{"hop_length": 160, "encoder_parallel_block": false, "encoder_subsampling": 4, "text_encoder_layers": 6, "text_encoder_mlp_ratio": 4, "text_encoder_parallel_block": false, "text_encoder_positions": "learned", "muon_scale": "match_rms_adamw"}
Rows from block 7 of the audio encoder of a small contrastive audio-text model, named by matrix and row number. Rows with one number belong to one neuron. Each number is 128 + 24 x the weight over its row's rms, rounded and kept within 0 to 255. All counts start at 0.
Before each neuron's rows are labels from the 100 clips, of 14976, where the neuron reaches its highest value: "strongest on" is what is common among them. Only what is clearly more common there than usual is listed. The data: short read English sentences (LibriTTS-R).
# fc1: MLP up (encoder.blocks.7.mlp.fc1.weight, 768x192), inputs 96-143
# fc2: MLP down (encoder.blocks.7.mlp.fc2.weight, 192x768, transposed), outputs 96-143

strongest on: the word "and"
fc1.45 [106 140 148 120 104  99  93 151 120 151 187 131 110 128 120 109  96 108 184 145 130 119 135  92 158 121 125 152 155 134 126 106 151 103 106 133  99 110 169 111 187 130 179 120 126 186 117 139]
fc2.45 [116  64  79  93 185 116 116 126 112 116 138 108 130 100 122 184 175 103 104 101 135 128 163 168 121 100 160 116 103 171 110 109 156 145 129 113 127 130 133 127  96 147 118 113 102 130 131 120]

strongest on: voice: male; the word "they"
fc1.146 [101 139 167 114 106 164  92 108 125 103 159  67 122 128 114  89  97  79  97 170 105 140 157  99 133 161 133 150 118 176 137 110 101 122 137 143 126 128 124  96 125 130 138 106 160 111 116 113]
fc2.146 [127 123 104 151 197 103 139 147 120 115 173 134 126 182 144 128 124  89  95  63 100 101 146 109 128 109 137 152 125 120 115 123 170 164 116 162 113 151 108 159 110 145 131 132  54 139 162 109]

strongest on: the word "not"
fc1.568 [132 120 111 123 134 157 122 142 116 155 111 145 139 136 154  93 111  97 147 151  47 145 149 170 120 153  80 138 131 165 117 101 145 150 118  96 135 174 142 114 156 124 162 174 120 164  95 138]
fc2.568 [136 109 114 155 125 148 134  87 126 143 124 117 161 120 129 124 125 133 146 135 145  92 159 138  73 158 130 132 151 134 116 127  98 152  97 114 157  91 120 181 100  98  90 139 152 148 144 113]

strongest on: the word "so"
fc1.293 [ 91 133 120 170 100 180 129 128 130 140 100 123  63 105  86 130 128 140 144 196 118 123 136  97 155 136  91 126  99 141 165 157 118  88 122 137 148 148 115 157 144 124 156 115 163  90 158 127]
fc2.293 [116 135  95 134 158 131 109 132 132 160 117 149 134 152 123 150 141 125 128 148 126 153 161 111 143 121 100 123 171  97 138 118 190 115 117 130 123  87 136 128 118 108 142 103 115 122  94 142]

strongest on: voice: female
fc1.724 [172 157 134 104 110 109  97 102 130 100 146 120 126 130  80 113 116 132 122 114 113 134 158 111 102 166  78 121 119 111 151 123 144 177 132 118 155  99 129 143 146 166 132 115 124 128 125 121]
fc2.724 [105 108  77 130 119 111 149 128  90 157 125 152 119 151 173 144 140  87 129 127 163 117 132 158 128 112 182 147 125 171 154 121 106 129 126 151 140 135 117  78  98 171 107 129 114 135 127 120]

strongest on: the word "the"
fc1.438 [146 119  78 130 148 123 105 136 134 138 121  84 122 117 110 140  66 148 146  94 145 137 150 121 119 161 144 162 142 157 161 158 113 133 119 130 135 167 105 104 107 124 146 109  91 128 129 107]
fc2.438 [160 132 141 151 104 153 144 112 139  92 122 117 145 126 107 103 121 154 102 177 182 152  96 162 152 125 136 139 119 151 133 140 112  91 157 178 112 123 116 125 130 123 194 144 128 135 117 112]

strongest on: the word "it"
fc1.59 [ 90 115 100 139 139 138 117 167 180 112 100 110 127 130 138 118 135 133 133 143 114 105 124 115 124 111 130 105 122 140 114 195 142  96 145  91 114 137 134 121 148 115 183 113 168 148 137 102]
fc2.59 [149 146 124 137 148 145 143 180 135 110 133 104 101 140 185 131 150 127 140 107  96 124 144 111 181 137 112 157 114 119 115 126 126 112 199  80 131 117 113  91 108 172 144 118 126 175 139 143]

strongest on: voice: female; the word "you"; the word "how"; the word "have"
fc1.36 [133 146  80 111  91 109 140 115 135 116 168 135 119 106 111 103 155 175  96 107 168 135 137 130 129  80 107 145 139 155 116 139 155 130 104  89 119 154 161 104 162 122 162 144 121  96 120 178]
fc2.36 [159 166 150  78 152 126 110 133 131 147 152 121  95 138 115  95 149 142  95 113 122 154 114 116 121 141 117 143 159 166 115 117 182 143 124 139 119 126 145 175 101 126 165 161 145 113 114 111]

strongest on: the word "you"
fc1.263 [ 78  96 170 105 135  63 134 136 108  93 132 150  90 125  91 117 125 122 151 109 145 113 125 100 135 133 103 134 148 153 182 113 124 107 125 144 121 140 125 164 150 133 153 132 115 107 108 172]
fc2.263 [181 106 104  99 116 125 135 138 162  91 139 100 162 128 148 138 109 153 138  77 116 115 169 122 128  85 148 116 137 105 139  95 182 155 168 109 130 147 110  96  87 148  80 124 152 118 114 149]

strongest on: the word "and"
fc1.65 [133 104 127 149 153 139 138  99 183 167 133 153 130 104 124 129 116 138 120  75 154 123 157 169 130 105 121 139 111 134 116 112 175 176 109 113 113 121 149 142 128  81 120 113 137 133 127 140]
fc2.65 [104 148 106  80 115 122 133 130 124 148 145 170 148 142 132 141 152 128 120 116 123  73 103 103  94 178 154 132 166 158 147 127 118 139 104  96 130 154 121 128  77 167 148 145 108 100 142 173]

strongest on: the word "but"
fc1.633 [101 115 117 154 124 132  65 111 126 134 129 133 102 188 117 136  88 149  83 138 128 131 116 137 135 133 121 105 161 115 122 169 130 150 122 117 110 130 133 113  81 132 122  74  95 133 152 122]
fc2.633 [136 136 141  95 125 128 110  98 130 118  86 129 109 155 143 164  53 171  97 149 167 136 158 153 199 192 122 137 106  72 134 110 107 169 121  93 141 125 142 126 103 117 158 100 114 143 138 119]

strongest on: the word "you"
fc1.490 [121 134 154 128 130 128 122 106 152  83 134 130 170 164 113 144 110 165 106 128 106 132 178 110 157 115 108 156 112 160 114 105 103 127 141 154 122 118 139 118 110 118 133 130 153 125  83  96]
fc2.490 [100 118 118 130 145 130 141 130 137 124 141  96 115 111 135 139 165 146 146 151 137  95 115 128 135 149 142 135 170 179 142 137 116 121 141 139 197 140 100 182 131 141  98  93  75 105  77 199]

strongest on: voice: male
fc1.634 [139  80  89 100 107 122 137  78 111 130  97 121 109  91 138 120 123 134 115 126 102 110  87 101 100 100 105 125 119  99 132 104 119 132 118 126 126 154 142 196 132 112 120 154 134 151 132 118]
fc2.634 [108 150 107 164 108 162 107 140 143  74 101 126 112  99 149 106 106  98 116  90 145 123 142 156 126 154 133 129 110 171 104 151 101 136 176 129 156 133 117 109 151 149 158 130 141 135 138  56]

strongest on: the word "but"
fc1.98 [128 122 143 101 145 138  76 120 117 148 115 174 150  80 114 109 105 165 108 147 156 128 123 142 124 152  94 115 110 153 177 169 105 176 113 154 131  96 174 119 104  85 175 142 170 181 140 140]
fc2.98 [ 86  88  96 126 137 164 127 172 132  72 152 174 133 125 128 127  86 150 137 155 116 125 132 159 156 106 133 145 135 146 144 145  87 110  74  97 165 110 164 108 107 173 156 135  99 106 112 105]

strongest on: the word "it"
fc1.35 [115  81 151 178 120  94 123 123  54 121 145 136 148 159 107 115 108 142 131 111 105 166 117 129 121 135  74 132 133 166 138 109 142 119 133 119  64 159 123 110 130  99 131 170 134 138 120 190]
fc2.35 [160 140 134 129 137 138 115 106 119 112 157 150 101  97 169 157 121 141 128 133 115 148 154 109 138 147 168 145 137  79  75  98 169 166 131 114 160 147 145 112 145 132 123  97 144 100 118 129]

strongest on: the word "but"; the word "i"; the word "they"
fc1.156 [107 148 147 139 155 172 113 140  91 127 112 146 155 127 141 130 129 160  86 144 121 109 120 129 130 158  85 142 141 157 123 134 109 122 152  86 134 122  99 114 110  75 159 128 105 156  70  86]
fc2.156 [ 85 155 133 140 165 163 111 123 117 140 145 125 107 158 137 142 122 131 142 149 187 134 151 153 137 173  98 127 147 134 124 135 117 123 110 149 157 119 141 153 123 105 100 147 127 141 149  97]

strongest on: the word "be"; the word "to"
fc1.64 [156 147  99 100 149 124 145 153 168 155 114 104 164 106 160 110 145 102 118  99 143 142 118 143 138 123 129 109 124 127  76 173 127 123 140 121 144 109 101 140 132 117 117 106 144 128 147 134]
fc2.64 [139 144 126 137 166 168 148 127 115 116 105 133  88  77 149 125 111 101 139  98 104 114 165 121 145 101 123 124 127 150 129 106 131 153 130 137 151 133 143 127 139  86 133 135 113 122  88 148]

strongest on: the word "but"; the word "not"
fc1.250 [139  83 136 102 139 143  98 102 161 132 136 133 151 131 110 142 111 164 102 107 143 125 120 113  85 133  85  95 110 122 127 141 145 172 137 138 179 112 130 114 114 144 126 178 106 148 138 183]
fc2.250 [149 141 124  64 126 149 110 130 105 106 128 141 127 136 119 134  79 185 132 166 141  92 130 116 100 149 102 130 104 104 126 133 129  78 119 110 129 163 112 137 121 133 118 156 100 133 134 155]

strongest on: the word "for"
fc1.378 [143 137 143 132 135 106 109 146 110 109 124 163 120 149 142  80 139  72 138 130 137  92  79 141 132 128 102 154 148 135 124 109 100  91 112 116  74 145 106 175 140 124 177 144 106 181 113 120]
fc2.378 [116  93 101 158  65 124 113 144  93 142 145 109  89 147 129  79 113 152 128 135 100 166 178 165 130 103 102  87 149 137 142 120 128 121 162 114 172  89 168 108  95 135 114 103  93 126 105 141]

strongest on: the word "the"
fc1.396 [154 113  87 128 155 105 143 155 100 130 167  95 105  91 140 160 122 135 156 151 138  83 143  84 107 120 140 133 102 114 109 134 153 147 109  97 110 107 124 148 129 115 140 126 121  96 163  88]
fc2.396 [100 157 135 159 115 148 133  91 187 104 101 106 102 160 135 119 105 138 112 130 144 149 102 141 135  90 103 134 123 184 130 138 130 113 120 146 122 151 165 137 116 141 120 153  81 120 101 120]

strongest on: the word "the"
fc1.462 [140  99 111 148 140 141 173 101  97 181 113 152 175 107 153  98 105 168  84 136 128 108  86 140  90  86 106 130 116 122 134 123  94 165 157 121 113 107  78 106  82  77 148 146 127 138 140 111]
fc2.462 [178 151 136 129 120 122 142 130 156 142 114 126 114 146 131 136 140 104 168 148 109 121 153 117 132 100 135  92 146  92  86 130 143 100  89 149 112 182 127 117 131 133 121 162 110 161  84 148]

strongest on: the word "you"
fc1.394 [126 161 148 136 143 137 169 142 148 107 159 135 116 102  97  97 169 122 135  96 153 138 136 104  94 124 134 129 139 138 118 122  90 111  85 163 121 137 138 126  77 101 157  80 123 162 133 121]
fc2.394 [133 129 133 116 111 134 155 120  52 179 119  87 121 146 139 123 112  84 143 111 116 161 107 135 155 112 127 125 114 149 119  90 140 103 162  83 129 147 162 106 120 149 146 127 142 131 153 122]

strongest on: the word "my"
fc1.702 [145 141 128 126 118 121 129 112 160 115  79  96 123 162 117 126 189 103 148 141 159 147 144 122 115 142 153 138  88 105 121 100 136 151 143  86 107 116 163 141 135 148 113 127 115 168 126 131]
fc2.702 [116  95 145 161 104 114 145 124  85 161 119  96 153 185 126 103 140 137 121  88 130 137 142 144  79  73  99 110 114 149 127 123 100 105 145 118 163 101 105  87 142 156 162 111 179 125 103 150]

strongest on: voice: male
fc1.504 [106 135 144 160 134 124 121 149 182 158 140 126 142 160 115 111 122 141 135 154 133 123 118 139  80 139 133 152 147 167  88 127 154  95 110 100 101 118 135 126 140 124 120 139 146 134 122 112]
fc2.504 [135 139 149 119 148 149 131 128 157  79 124 180 100 100 145 125 164 100 122  93 113 152 105 171 182 137  88 132 143 130 131 115 130  62 137 134 137 142 142 184 147 114 115 140  99 111 118 104]

strongest on: the word "my"
fc1.371 [135 115 128 126 111 103 106  99 139 100 129  82 123 148 126 132 159 132 113 139 136 117 152 138 157 105 114 136  94 102  96 132 120 132 143 114 104 162 103 117 114 154 116 121 147 166 111 143]
fc2.371 [ 94 120 130 117 131 159 111 163 108 162 104  93 169 106 134 127 123 102 130 129 162 123 149 144 109 114 144 191 125  95 120 106 140 139  74 125 115  93 110 131 141 150 109 108 146 130 100 130]

strongest on: the word "but"
fc1.588 [ 77 165 110 133 168 134  81 108 142 119 138 147 101 146  93 108 105 120 141 125 112 106  89 154 114 141 142 113 141 123 169 176  96 135 160  84 142 156 133 105 110 134 138 143  86 108 173 167]
fc2.588 [165 130 165 111 133  91 134 150 139 126 112 112 103 146 126 148 140 138 107 131 149 122 100 135 161 162  84  92 156 113 140 146 105 117 117 126 143 127 112 141 117 143  87 117 157  85 165 127]

strongest on: the word "the"
fc1.620 [ 74 108 123 115 154 109 137 124 153 128 133 149 148 131 127 114 133 141 156 138 183 115 167 119 151  91  68 119 116 140  95 110 106 119  94 166 148  96 106 157 112 110 149 128 127  99 127 164]
fc2.620 [ 89 146 114 158 127 118 133  93  95 148 138 113 123 141 149 103 130 145 149 120 160 134  85 149 153 170 174 139 140 100  90 157 151 113 166 121 120 119 116 178 179 124 128 114  96 148 146 117]

strongest on: the word "it"
fc1.31 [133 158 143 133 128 142  98 153 114 107 121 119 108 108  87  87 112 129 133 122 104 119 135 134 132  93 150 154 104 115 156 142 140  86 147  69 108 123 131 120 189 152 166 144 143 114 100 104]
fc2.31 [135 136 147 145 148  91 119 123 124 125 203 182  98 100 127 110 128 118  89  83 119 126 122 134  98 141 150 120 141 157 149 141 158 113 105  98 172 146  88 143 113 134 111 153 132 135  95 138]

strongest on: the word "you"; the word "he"
fc1.739 [ 90  82 135 189 105  83 124  87 150 158  85 139 117  92 133 120 148 126 122 100 125 148 164 126 103 131  95 113 143  81 109 156 134  88  52  92 127 144  91 138 116 161  87 100 140 119 165 110]
fc2.739 [102 110 148 109 121 136 139 111  91 129 179 105  99 148 122  99 105 104 165 100 140  89  98 127 146 107  64 110 134 100  98 127 113 127 142 126 118 101 137 170 134 130 151 130 158 120 148 123]

strongest on: the word "not"
fc1.392 [105 140 157 129 181 107 120 146 120 141 147 110 101 116 145  86  88 127 108 127 152 121 134 101 129 123 138 118 115 124 127 116 135 162 141 120 131 137 164 151 139 157 106 113 115 117 164 139]
fc2.392 [147 110 143 112 126  97  71 131 135 106 151 106 125 170  92 120 154  86 117  85 125 138 106 135 136 153 133 152 117 131  87  97 128  92 112  98  97 128 121 138 109  95 139 145 153 107 152 105]

strongest on: the word "be"; the word "to"
fc1.594 [158 153 143  65  99 155 164 168 106 127  95 150 113 133 120 113 102 137 150 114 166  91 118 123 153 121 137 166 118 120  81 154 106 132 177 122 129 128  95 113  85 146 169 140 126 109 127  80]
fc2.594 [ 99 120 134 150 123 140 122 168  96 141 119 102 104  88 136 118 103 146 101 124 129 169 179 108 124 143 157 118 108 128  93 104 137 140 108 100 135 142 146 115 179 127 104  98  94 132  81  87]

strongest on: the word "how"; the word "you"
fc1.206 [108 104  86 130 109 151 150 119 135 128  97 134 135 129 113  90 199 139 115 118  81 176 154 145 125 149 105 131 129 123 133 150 117 120 111 124 161 146 157 123 133 129 153  96 154  84 119 161]
fc2.206 [107 130 134 120 122 129 164 129 106 104 147 118 128 129 109 101 152 122 112 124 135 148 105 124 155  98 106 176 171 146 156 139 119 145  89 123 126 101 140 109 144 133 116 119 118 150 125 106]

strongest on: the word "my"
fc1.327 [104  95 112 115 140 130 146 127 137 140  97  99 158  93 152 123 155 114 105 112 129 186 124 131 126 115 204 101 119 137  92 145  95 136 151 132 142 127 107 153 124 147 139 118 131 113 114 149]
fc2.327 [171 152 131 143 126 111 110 154 120 158 119 140 149 158 114 118 145 124 122  95 149 175 120 136 122  98  80 163 118 134 118  97 128  89 162 111 106 124 122  70 126 101  97 109 117  95  86 136]

strongest on: the word "of"
fc1.575 [152 133 121 138 148 151  80 138 132 125 104 129 120 170 114 126 100 182 101 140 136 118 151 149 104 106  94 115 109 106 126 132 136 130 135 114  92 150 148 136 115 132 126 111 123 115 132 118]
fc2.575 [135 133  68 129 130 123 174 167 164 154 157 149 178 120 112  76 133 155 120 117 118  99  87 165 146 113 114 132 131 138 101 121 123 142 118 133 128 115  74 129 126 122  79 153 112 147 151 141]

strongest on: the word "of"
fc1.423 [117 127  88 117 103 108 118 107 166 157  95 169 121 136 151 129 160 150 137 167 168 111 125 118 154  89 147 120 180 132 135 153 153 162 115 109 102  98 141 106 139 130 127 113 157 145 142  94]
fc2.423 [131 141 129 161 123 121 144 146 131 168 157 147  91 131 111 111 115 182 127 124 105 124 128 143 140  85  88 162 122 129 116  81 132 135  98 135 145 155 139 122 157 105 157 147 127 129 176 138]

strongest on: the word "be"
fc1.362 [115 105 146 169  69 108 143 128  87  92 130 128 152 102 130 171 128 123  80 130 146 116 106 183 110 135 131 112 155 142 149 117  92 144 120 132 129 113 158 120  65 128 173 134 134 116  88 105]
fc2.362 [101 134 139 137 160 162 130 112 117  98 129 180 152 104 136 117  92 124 121 115 121 129 130 117 120 145 125 152 126  96 141 116 102  88 170 104 139  85 170 150 138 139 124 123 131 146 121 108]

strongest on: voice: male
fc1.231 [158 101 114 157 105  97  72 100 126 124 101 105 148 140 129 124  95  84 112 157 118 143 166 137 173 102 137 159 182 137 165 178 127 102  99 157 138 120 134 136 109 157 155 128 125 130 119  90]
fc2.231 [160 107 105 117 173 110 127 127 110 134 153 122 104 157 142 113 134 159  98 145 117 117 150 120 163 107 121 116 130 150 139 108 130 127 191  95 119 108 132 117 137 120 133 125 125 113 140  97]

strongest on: the word "the"
fc1.4 [129  96 122 151 109 132 149  95 105 105 177 142 130 147 134 114 156 122 128 136 178 121 105 126 146 101 177 127  84 113 138 160 114 128  96 130 152 110 125 131 139 103 117 135  73  92 153  76]
fc2.4 [125 117 130 123 132 122 150  67 166 151 104 118 135 160 150 117 157 139  96 131 106 114 135 144 128 105 139 106  74 155 116 106 130 126 154 123 107  82 145 147 127 129 140 134 140 172 142  76]

strongest on: the word "and"; the word "you"
fc1.464 [118 184 152  99 160 126 125  91 102 152 122 106 138 131  85 146 110 138 140 121 122  67 100 134 167  97 107 130 114 135 132 135 141 141 142 134 118 110 127 125 103  90 138 130 112 169 142 153]
fc2.464 [ 88 135 129 184 149 161 115 125 156 130 104 116 117 154 120  95 112 109 107 168 113 104 133 107 173  95 198 151 130 118 181 118 117 126 118 102 127 129 135 101  98 128 130 114 109 127 181 122]

strongest on: the word "you"; the word "and"
fc1.650 [130 174 128 119 128 126 117  72  87 179 121 100 141 128 135  85 119  96  83 194 113 140 138 101 125 139 111 155 120 142  97 155 104 114 150 129 123 144 122 139 124 108 124 177 134 138 114 186]
fc2.650 [105 135 161 169 138 133 133 117 142  72 120 139 111 158 124 119 145 118  90 117 151  76 132 127 115 122 143  85 131 135 163  94 124 103 171 120 140 133 144 148  95 124  96 134 125 112 129  87]

strongest on: the word "my"
fc1.493 [158 126  81 123 113  91 138  97 115 103  94 110 132 139 133 152 135 126 149 119 139 170 135 102 190  81 155 136  50  95  91 101 120 109 149 158 123 130 164 115 128 137 104 151 143 153 114 162]
fc2.493 [151 111 146 139 121 122  98 116 133 152 127 105 161 172 131  80 165 130 136 107 139 109 115 112  97 108 123 185  95 153 115 112 131 137 120 117 120 134 107 101 113 123 175  90 152 142 128 131]

strongest on: the word "and"
fc1.67 [124 152  99 128 120 118 106  97 112 179 124 177 182 175  80 121 168 166 126 148 124 116 102 108 139 139 154 117 140 142 137 129  92  46 117  80 159 118 142 118 121 120 121 149 122  99 125 142]
fc2.67 [151 128 150 132 136 162 123 127 104  49 140 129 165 154 111 114 119 132 116 130 109 133  95 107 175 145 168 136 139 153 145  88 110 120 119 138 112 139 151 133  88 111 130  99 117  88 183 173]

strongest on: voice: male; the word "not"
fc1.622 [154 126 122  92 127 136  94 123 119 155 102  92 128 116 139 162  95 141 112 100  86 157 135 153 122 104 173 118 140 169 164 143 156 132 121 119 105 147 112 134 159 159 128 134 130 148 102 133]
fc2.622 [131 106 131  94 110 183 143  66 115 143 134 108 103 148 140 133 123 138 137 145 124  95 139 125 140 150 112 110 123 112 149  85 135  82 146 106 115 158 125 139 135 146 139 125 134 151 135 138]

strongest on: the word "not"
fc1.352 [128 119 110 133 110  59 174 133 126 123  99 118 114  85 105  91 163  79 153 132 129 158 128 127 121 143 113 137 128 132 104 131 179 116 130 123 154 143 127 159 153 118 169 123 158 139  80 137]
fc2.352 [147 158 127 111 154 155 105  87 100 139 124 137 127 140 138 153 116  98 145 123 153  90 180 153 125 117 152 140 108 149 116 154 128 165 136 136  94 107 142 126 123 181 136 104 134 107  96 145]

strongest on: the word "but"
fc1.598 [133 140 112 125 149 127 100 110 163 127  97 124 136 106 123 148 132 158 111 136 169  82 134 114 159 105 102 147 128 180 175 124 106 113 134 128 137 116  84 113  73 145 143 117  96 173 145  94]
fc2.598 [142 179 140 170 109 130 124 112 114  99 131 130 125 171 171 127 106 147 143 180 102 124 107 172 141 123  88 127 114 146 120 134 118 110  80  99 135 160 193 133 125 109 108 126 129 127 134 183]

strongest on: voice: female; the word "and"
fc1.325 [108 125 160 135 150 121 109 139 137 152  83 130  93 130 130 103 187  97 146 141 113 122 165 131 156 123 122 115 113 113 136 137 141 132 137 138 100 155 108 184 150 134 181 137  98 108 140 108]
fc2.325 [138 153 127 126  96 102 107 104 123  93 131 135 128 135 164 135 150 111 124 115 135 147 143 122 158  72 118 175 137 104 109  98  71 124 117 152 161 139 137 125 153 168 142 137 164 105 147  83]

strongest on: the word "the"
fc1.494 [127 146 124 109 105 144  91 110 128 123 134 151 127 140 140 103 107 153 106 164 128 138 117 122 134 136 143 166 148 114 159 135  82 156 134 157 121 105 136 109 105  96 112  83 145 144  93 105]
fc2.494 [147 154 128 177 169  98  91 153 141 108 131 111 137  88 138 171 117 130 162 123 132 123 184  98  99 114 149 134 114  98  85 119 168 106 119 150 123 140 136 120 106 142 118 157 108 119 139 150]

strongest on: the word "there"
fc1.581 [195 133 149 129 109 159 140  94 131 108 115 130 104 115  89 141 171 116 129 163 167 139 153 158 133 166 145 179 102 149 168 132 140 137 143 115 127 136 108 143 165 129 126 135  86 162 100 125]
fc2.581 [117 157  98 123 137 136 146  79  96 131 149 135 126 130 133 145 128  98  74 122 101 157  96 166 130 158 117 122 100 108 165 128  60 131  75 113 174 131 140 118 183 141 130 139 133 120 138  70]

strongest on: the word "not"; the word "no"; the word "know"
fc1.763 [ 90 126 120 131 154 155 105 123 149 124 140 109 156  56 138 101 133  97 125 134  78 136 137 119 131 138  89 154 143 125 125 158 118 118 123  62 135 108 155 114  93 148 146 118 113 128 137 108]
fc2.763 [ 81 157 186 103 147 102  88 140 125 155 121  79 149  98 123 104 109 129 148 114 104 153 167 134 152 138  76  86 147 100 124 126 116 138 129  90 142  88 157 132 112 129 112 128  98  93 117 133]

strongest on: voice: male
fc1.544 [102 174 151 104  77 101 120  90 138 130 118 118 177 129 162 137 152 153 151 173 108 116 186 156 145 126 116  96  88 128 191  83 143 178  96 130 132 101  84 133 118 119 101 110 127 160 137 164]
fc2.544 [112 148 110 145  92 159 147 124 126 107 126 152 129 110  92 141 157 117  83 117 109 162 154 118  87  99 140 172 126 178 114 115 138 124 134 112 134 133 143  94 130 179  96 125  78 173 136 101]

strongest on: the word "it"; the word "was"
fc1.37 [141 137 135 157 130 157 118 122 137 166 139 147 127 114 138 103 107 110 181 163 120 138 120 129 111 139 121 141 136 125 136 155 147 113 146 148 158 120 110 120 122 104 163  98 130 106 144 128]
fc2.37 [142 153 100 122 126 127 127 118 154 112 165 145 132 135 176 133 140 179  81 120 114 117 112 118  96 135 142 138 105 149 105 127 138 132 123 104 186 101 151 110 117 124 121  66 143 104  41 125]

strongest on: the word "how"
fc1.758 [ 89  86 130 119  80  95 165 121 115 138 145 138 150 149  83 114 144 144 128 124 116 123  92 127 137 124 100 129 163 183 117 142 157 117 130  94 127 112 129 131 120 108 116 123 127  94  97  95]
fc2.758 [116 157 159 127 141 152 176 119  99  94 160 115 151 109 143 134 152 144 131 123 119 123 140 118 146 127 138 169 138 134 114 150 158 157 131 145 159 108 152 149 150  95 125 146 121 152 122 103]

strongest on: the word "not"; the word "now"
fc1.558 [ 90 107 132 102 159 128 108 146  96  92  98 137  84 111 125 127 155 134 156 136 145 123 120 128 175 126 120  93 161 110 133 129 163  95  95 141 155 153 100 171 113 151 104 134 105 146 157 104]
fc2.558 [108 148 120 157 164  98 148  97 130 151 138 160 125 133 144 109 166 127 135 117 144 151 124 158 137  96 109 113 124  87 136 103 115 153 115 209 143 150 132 149 145 164 138 113 140  93 156 102]

strongest on: the word "how"
fc1.652 [ 87 100 106 127 121 135 138 125 123 140 130 117 102 104  97 129 133 134 118 155 102 178 150 126 100 136  63 131 142  93 119 180  97 122 128 166 131  75 101 143 168 117 167  79 115 108 125 135]
fc2.652 [116 126 108 107 122  89 136 116 132 129 149 137  79 146 169 131 163 112 114 112 170 108  88 140 172 111 115 160 147 150 116 129 133 147 108 171 117 148 136 144 156 148  98 118 171 147 164 114]

strongest on: voice: female
fc1.671 [157 147 146 141 139 105 142 117 140 148 143 133 115  96 161 140 143 156 120 122 172 126 159  97 121 153 136 126 130 112 151 166 172  95 133 102 127 100 153 108 105  93 150 110  90 135 112 116]
fc2.671 [146 126 139 126 146 102 149  91  75 134 155 132 191  85 199 136  89 112  74 142 129 142 130 161 136 105 134 146 102 185  99  74 126 141 158  94 127  87 119 127 126  78 104 106 127 122 156 164]

strongest on: voice: male
fc1.125 [133 135 137 117 109 128 144 133 131 112 103 120 129 147 115  90 135 116 128 149 106 115 158 136 134 147 157 114 134 133 146 134 136 158 102 145 124 143 115 129 142  92 118 155  98 134 115 130]
fc2.125 [113 102 134 146 111 138 125 115 124 147 137 120 126 115 122 104 117 137  82  77 183 132 121 113  86 110 113 120 127 109 117 154 113 129 163 113 148 144  85 107 134 137 120 153 175 157 146 128]

strongest on: the word "the"
fc1.530 [115 113 108 127 137 121 134 150 150  87 108 162 165  73 116 113 102 158 118  96 133 122 125 124 130 118 145 116 120 104 140 138 127 133 160 152  85 100 119 122 115 111 148 149 108  71 148 101]
fc2.530 [ 93 107 128  91 140 148 139  91 126 185 118 138  82 164 170 120 116 152 113 114 120  69 133 144 115 122 150 158 160 160 114 110 117 127 118 122 145 168 107 178 131 159 125 158 128 120  81 106]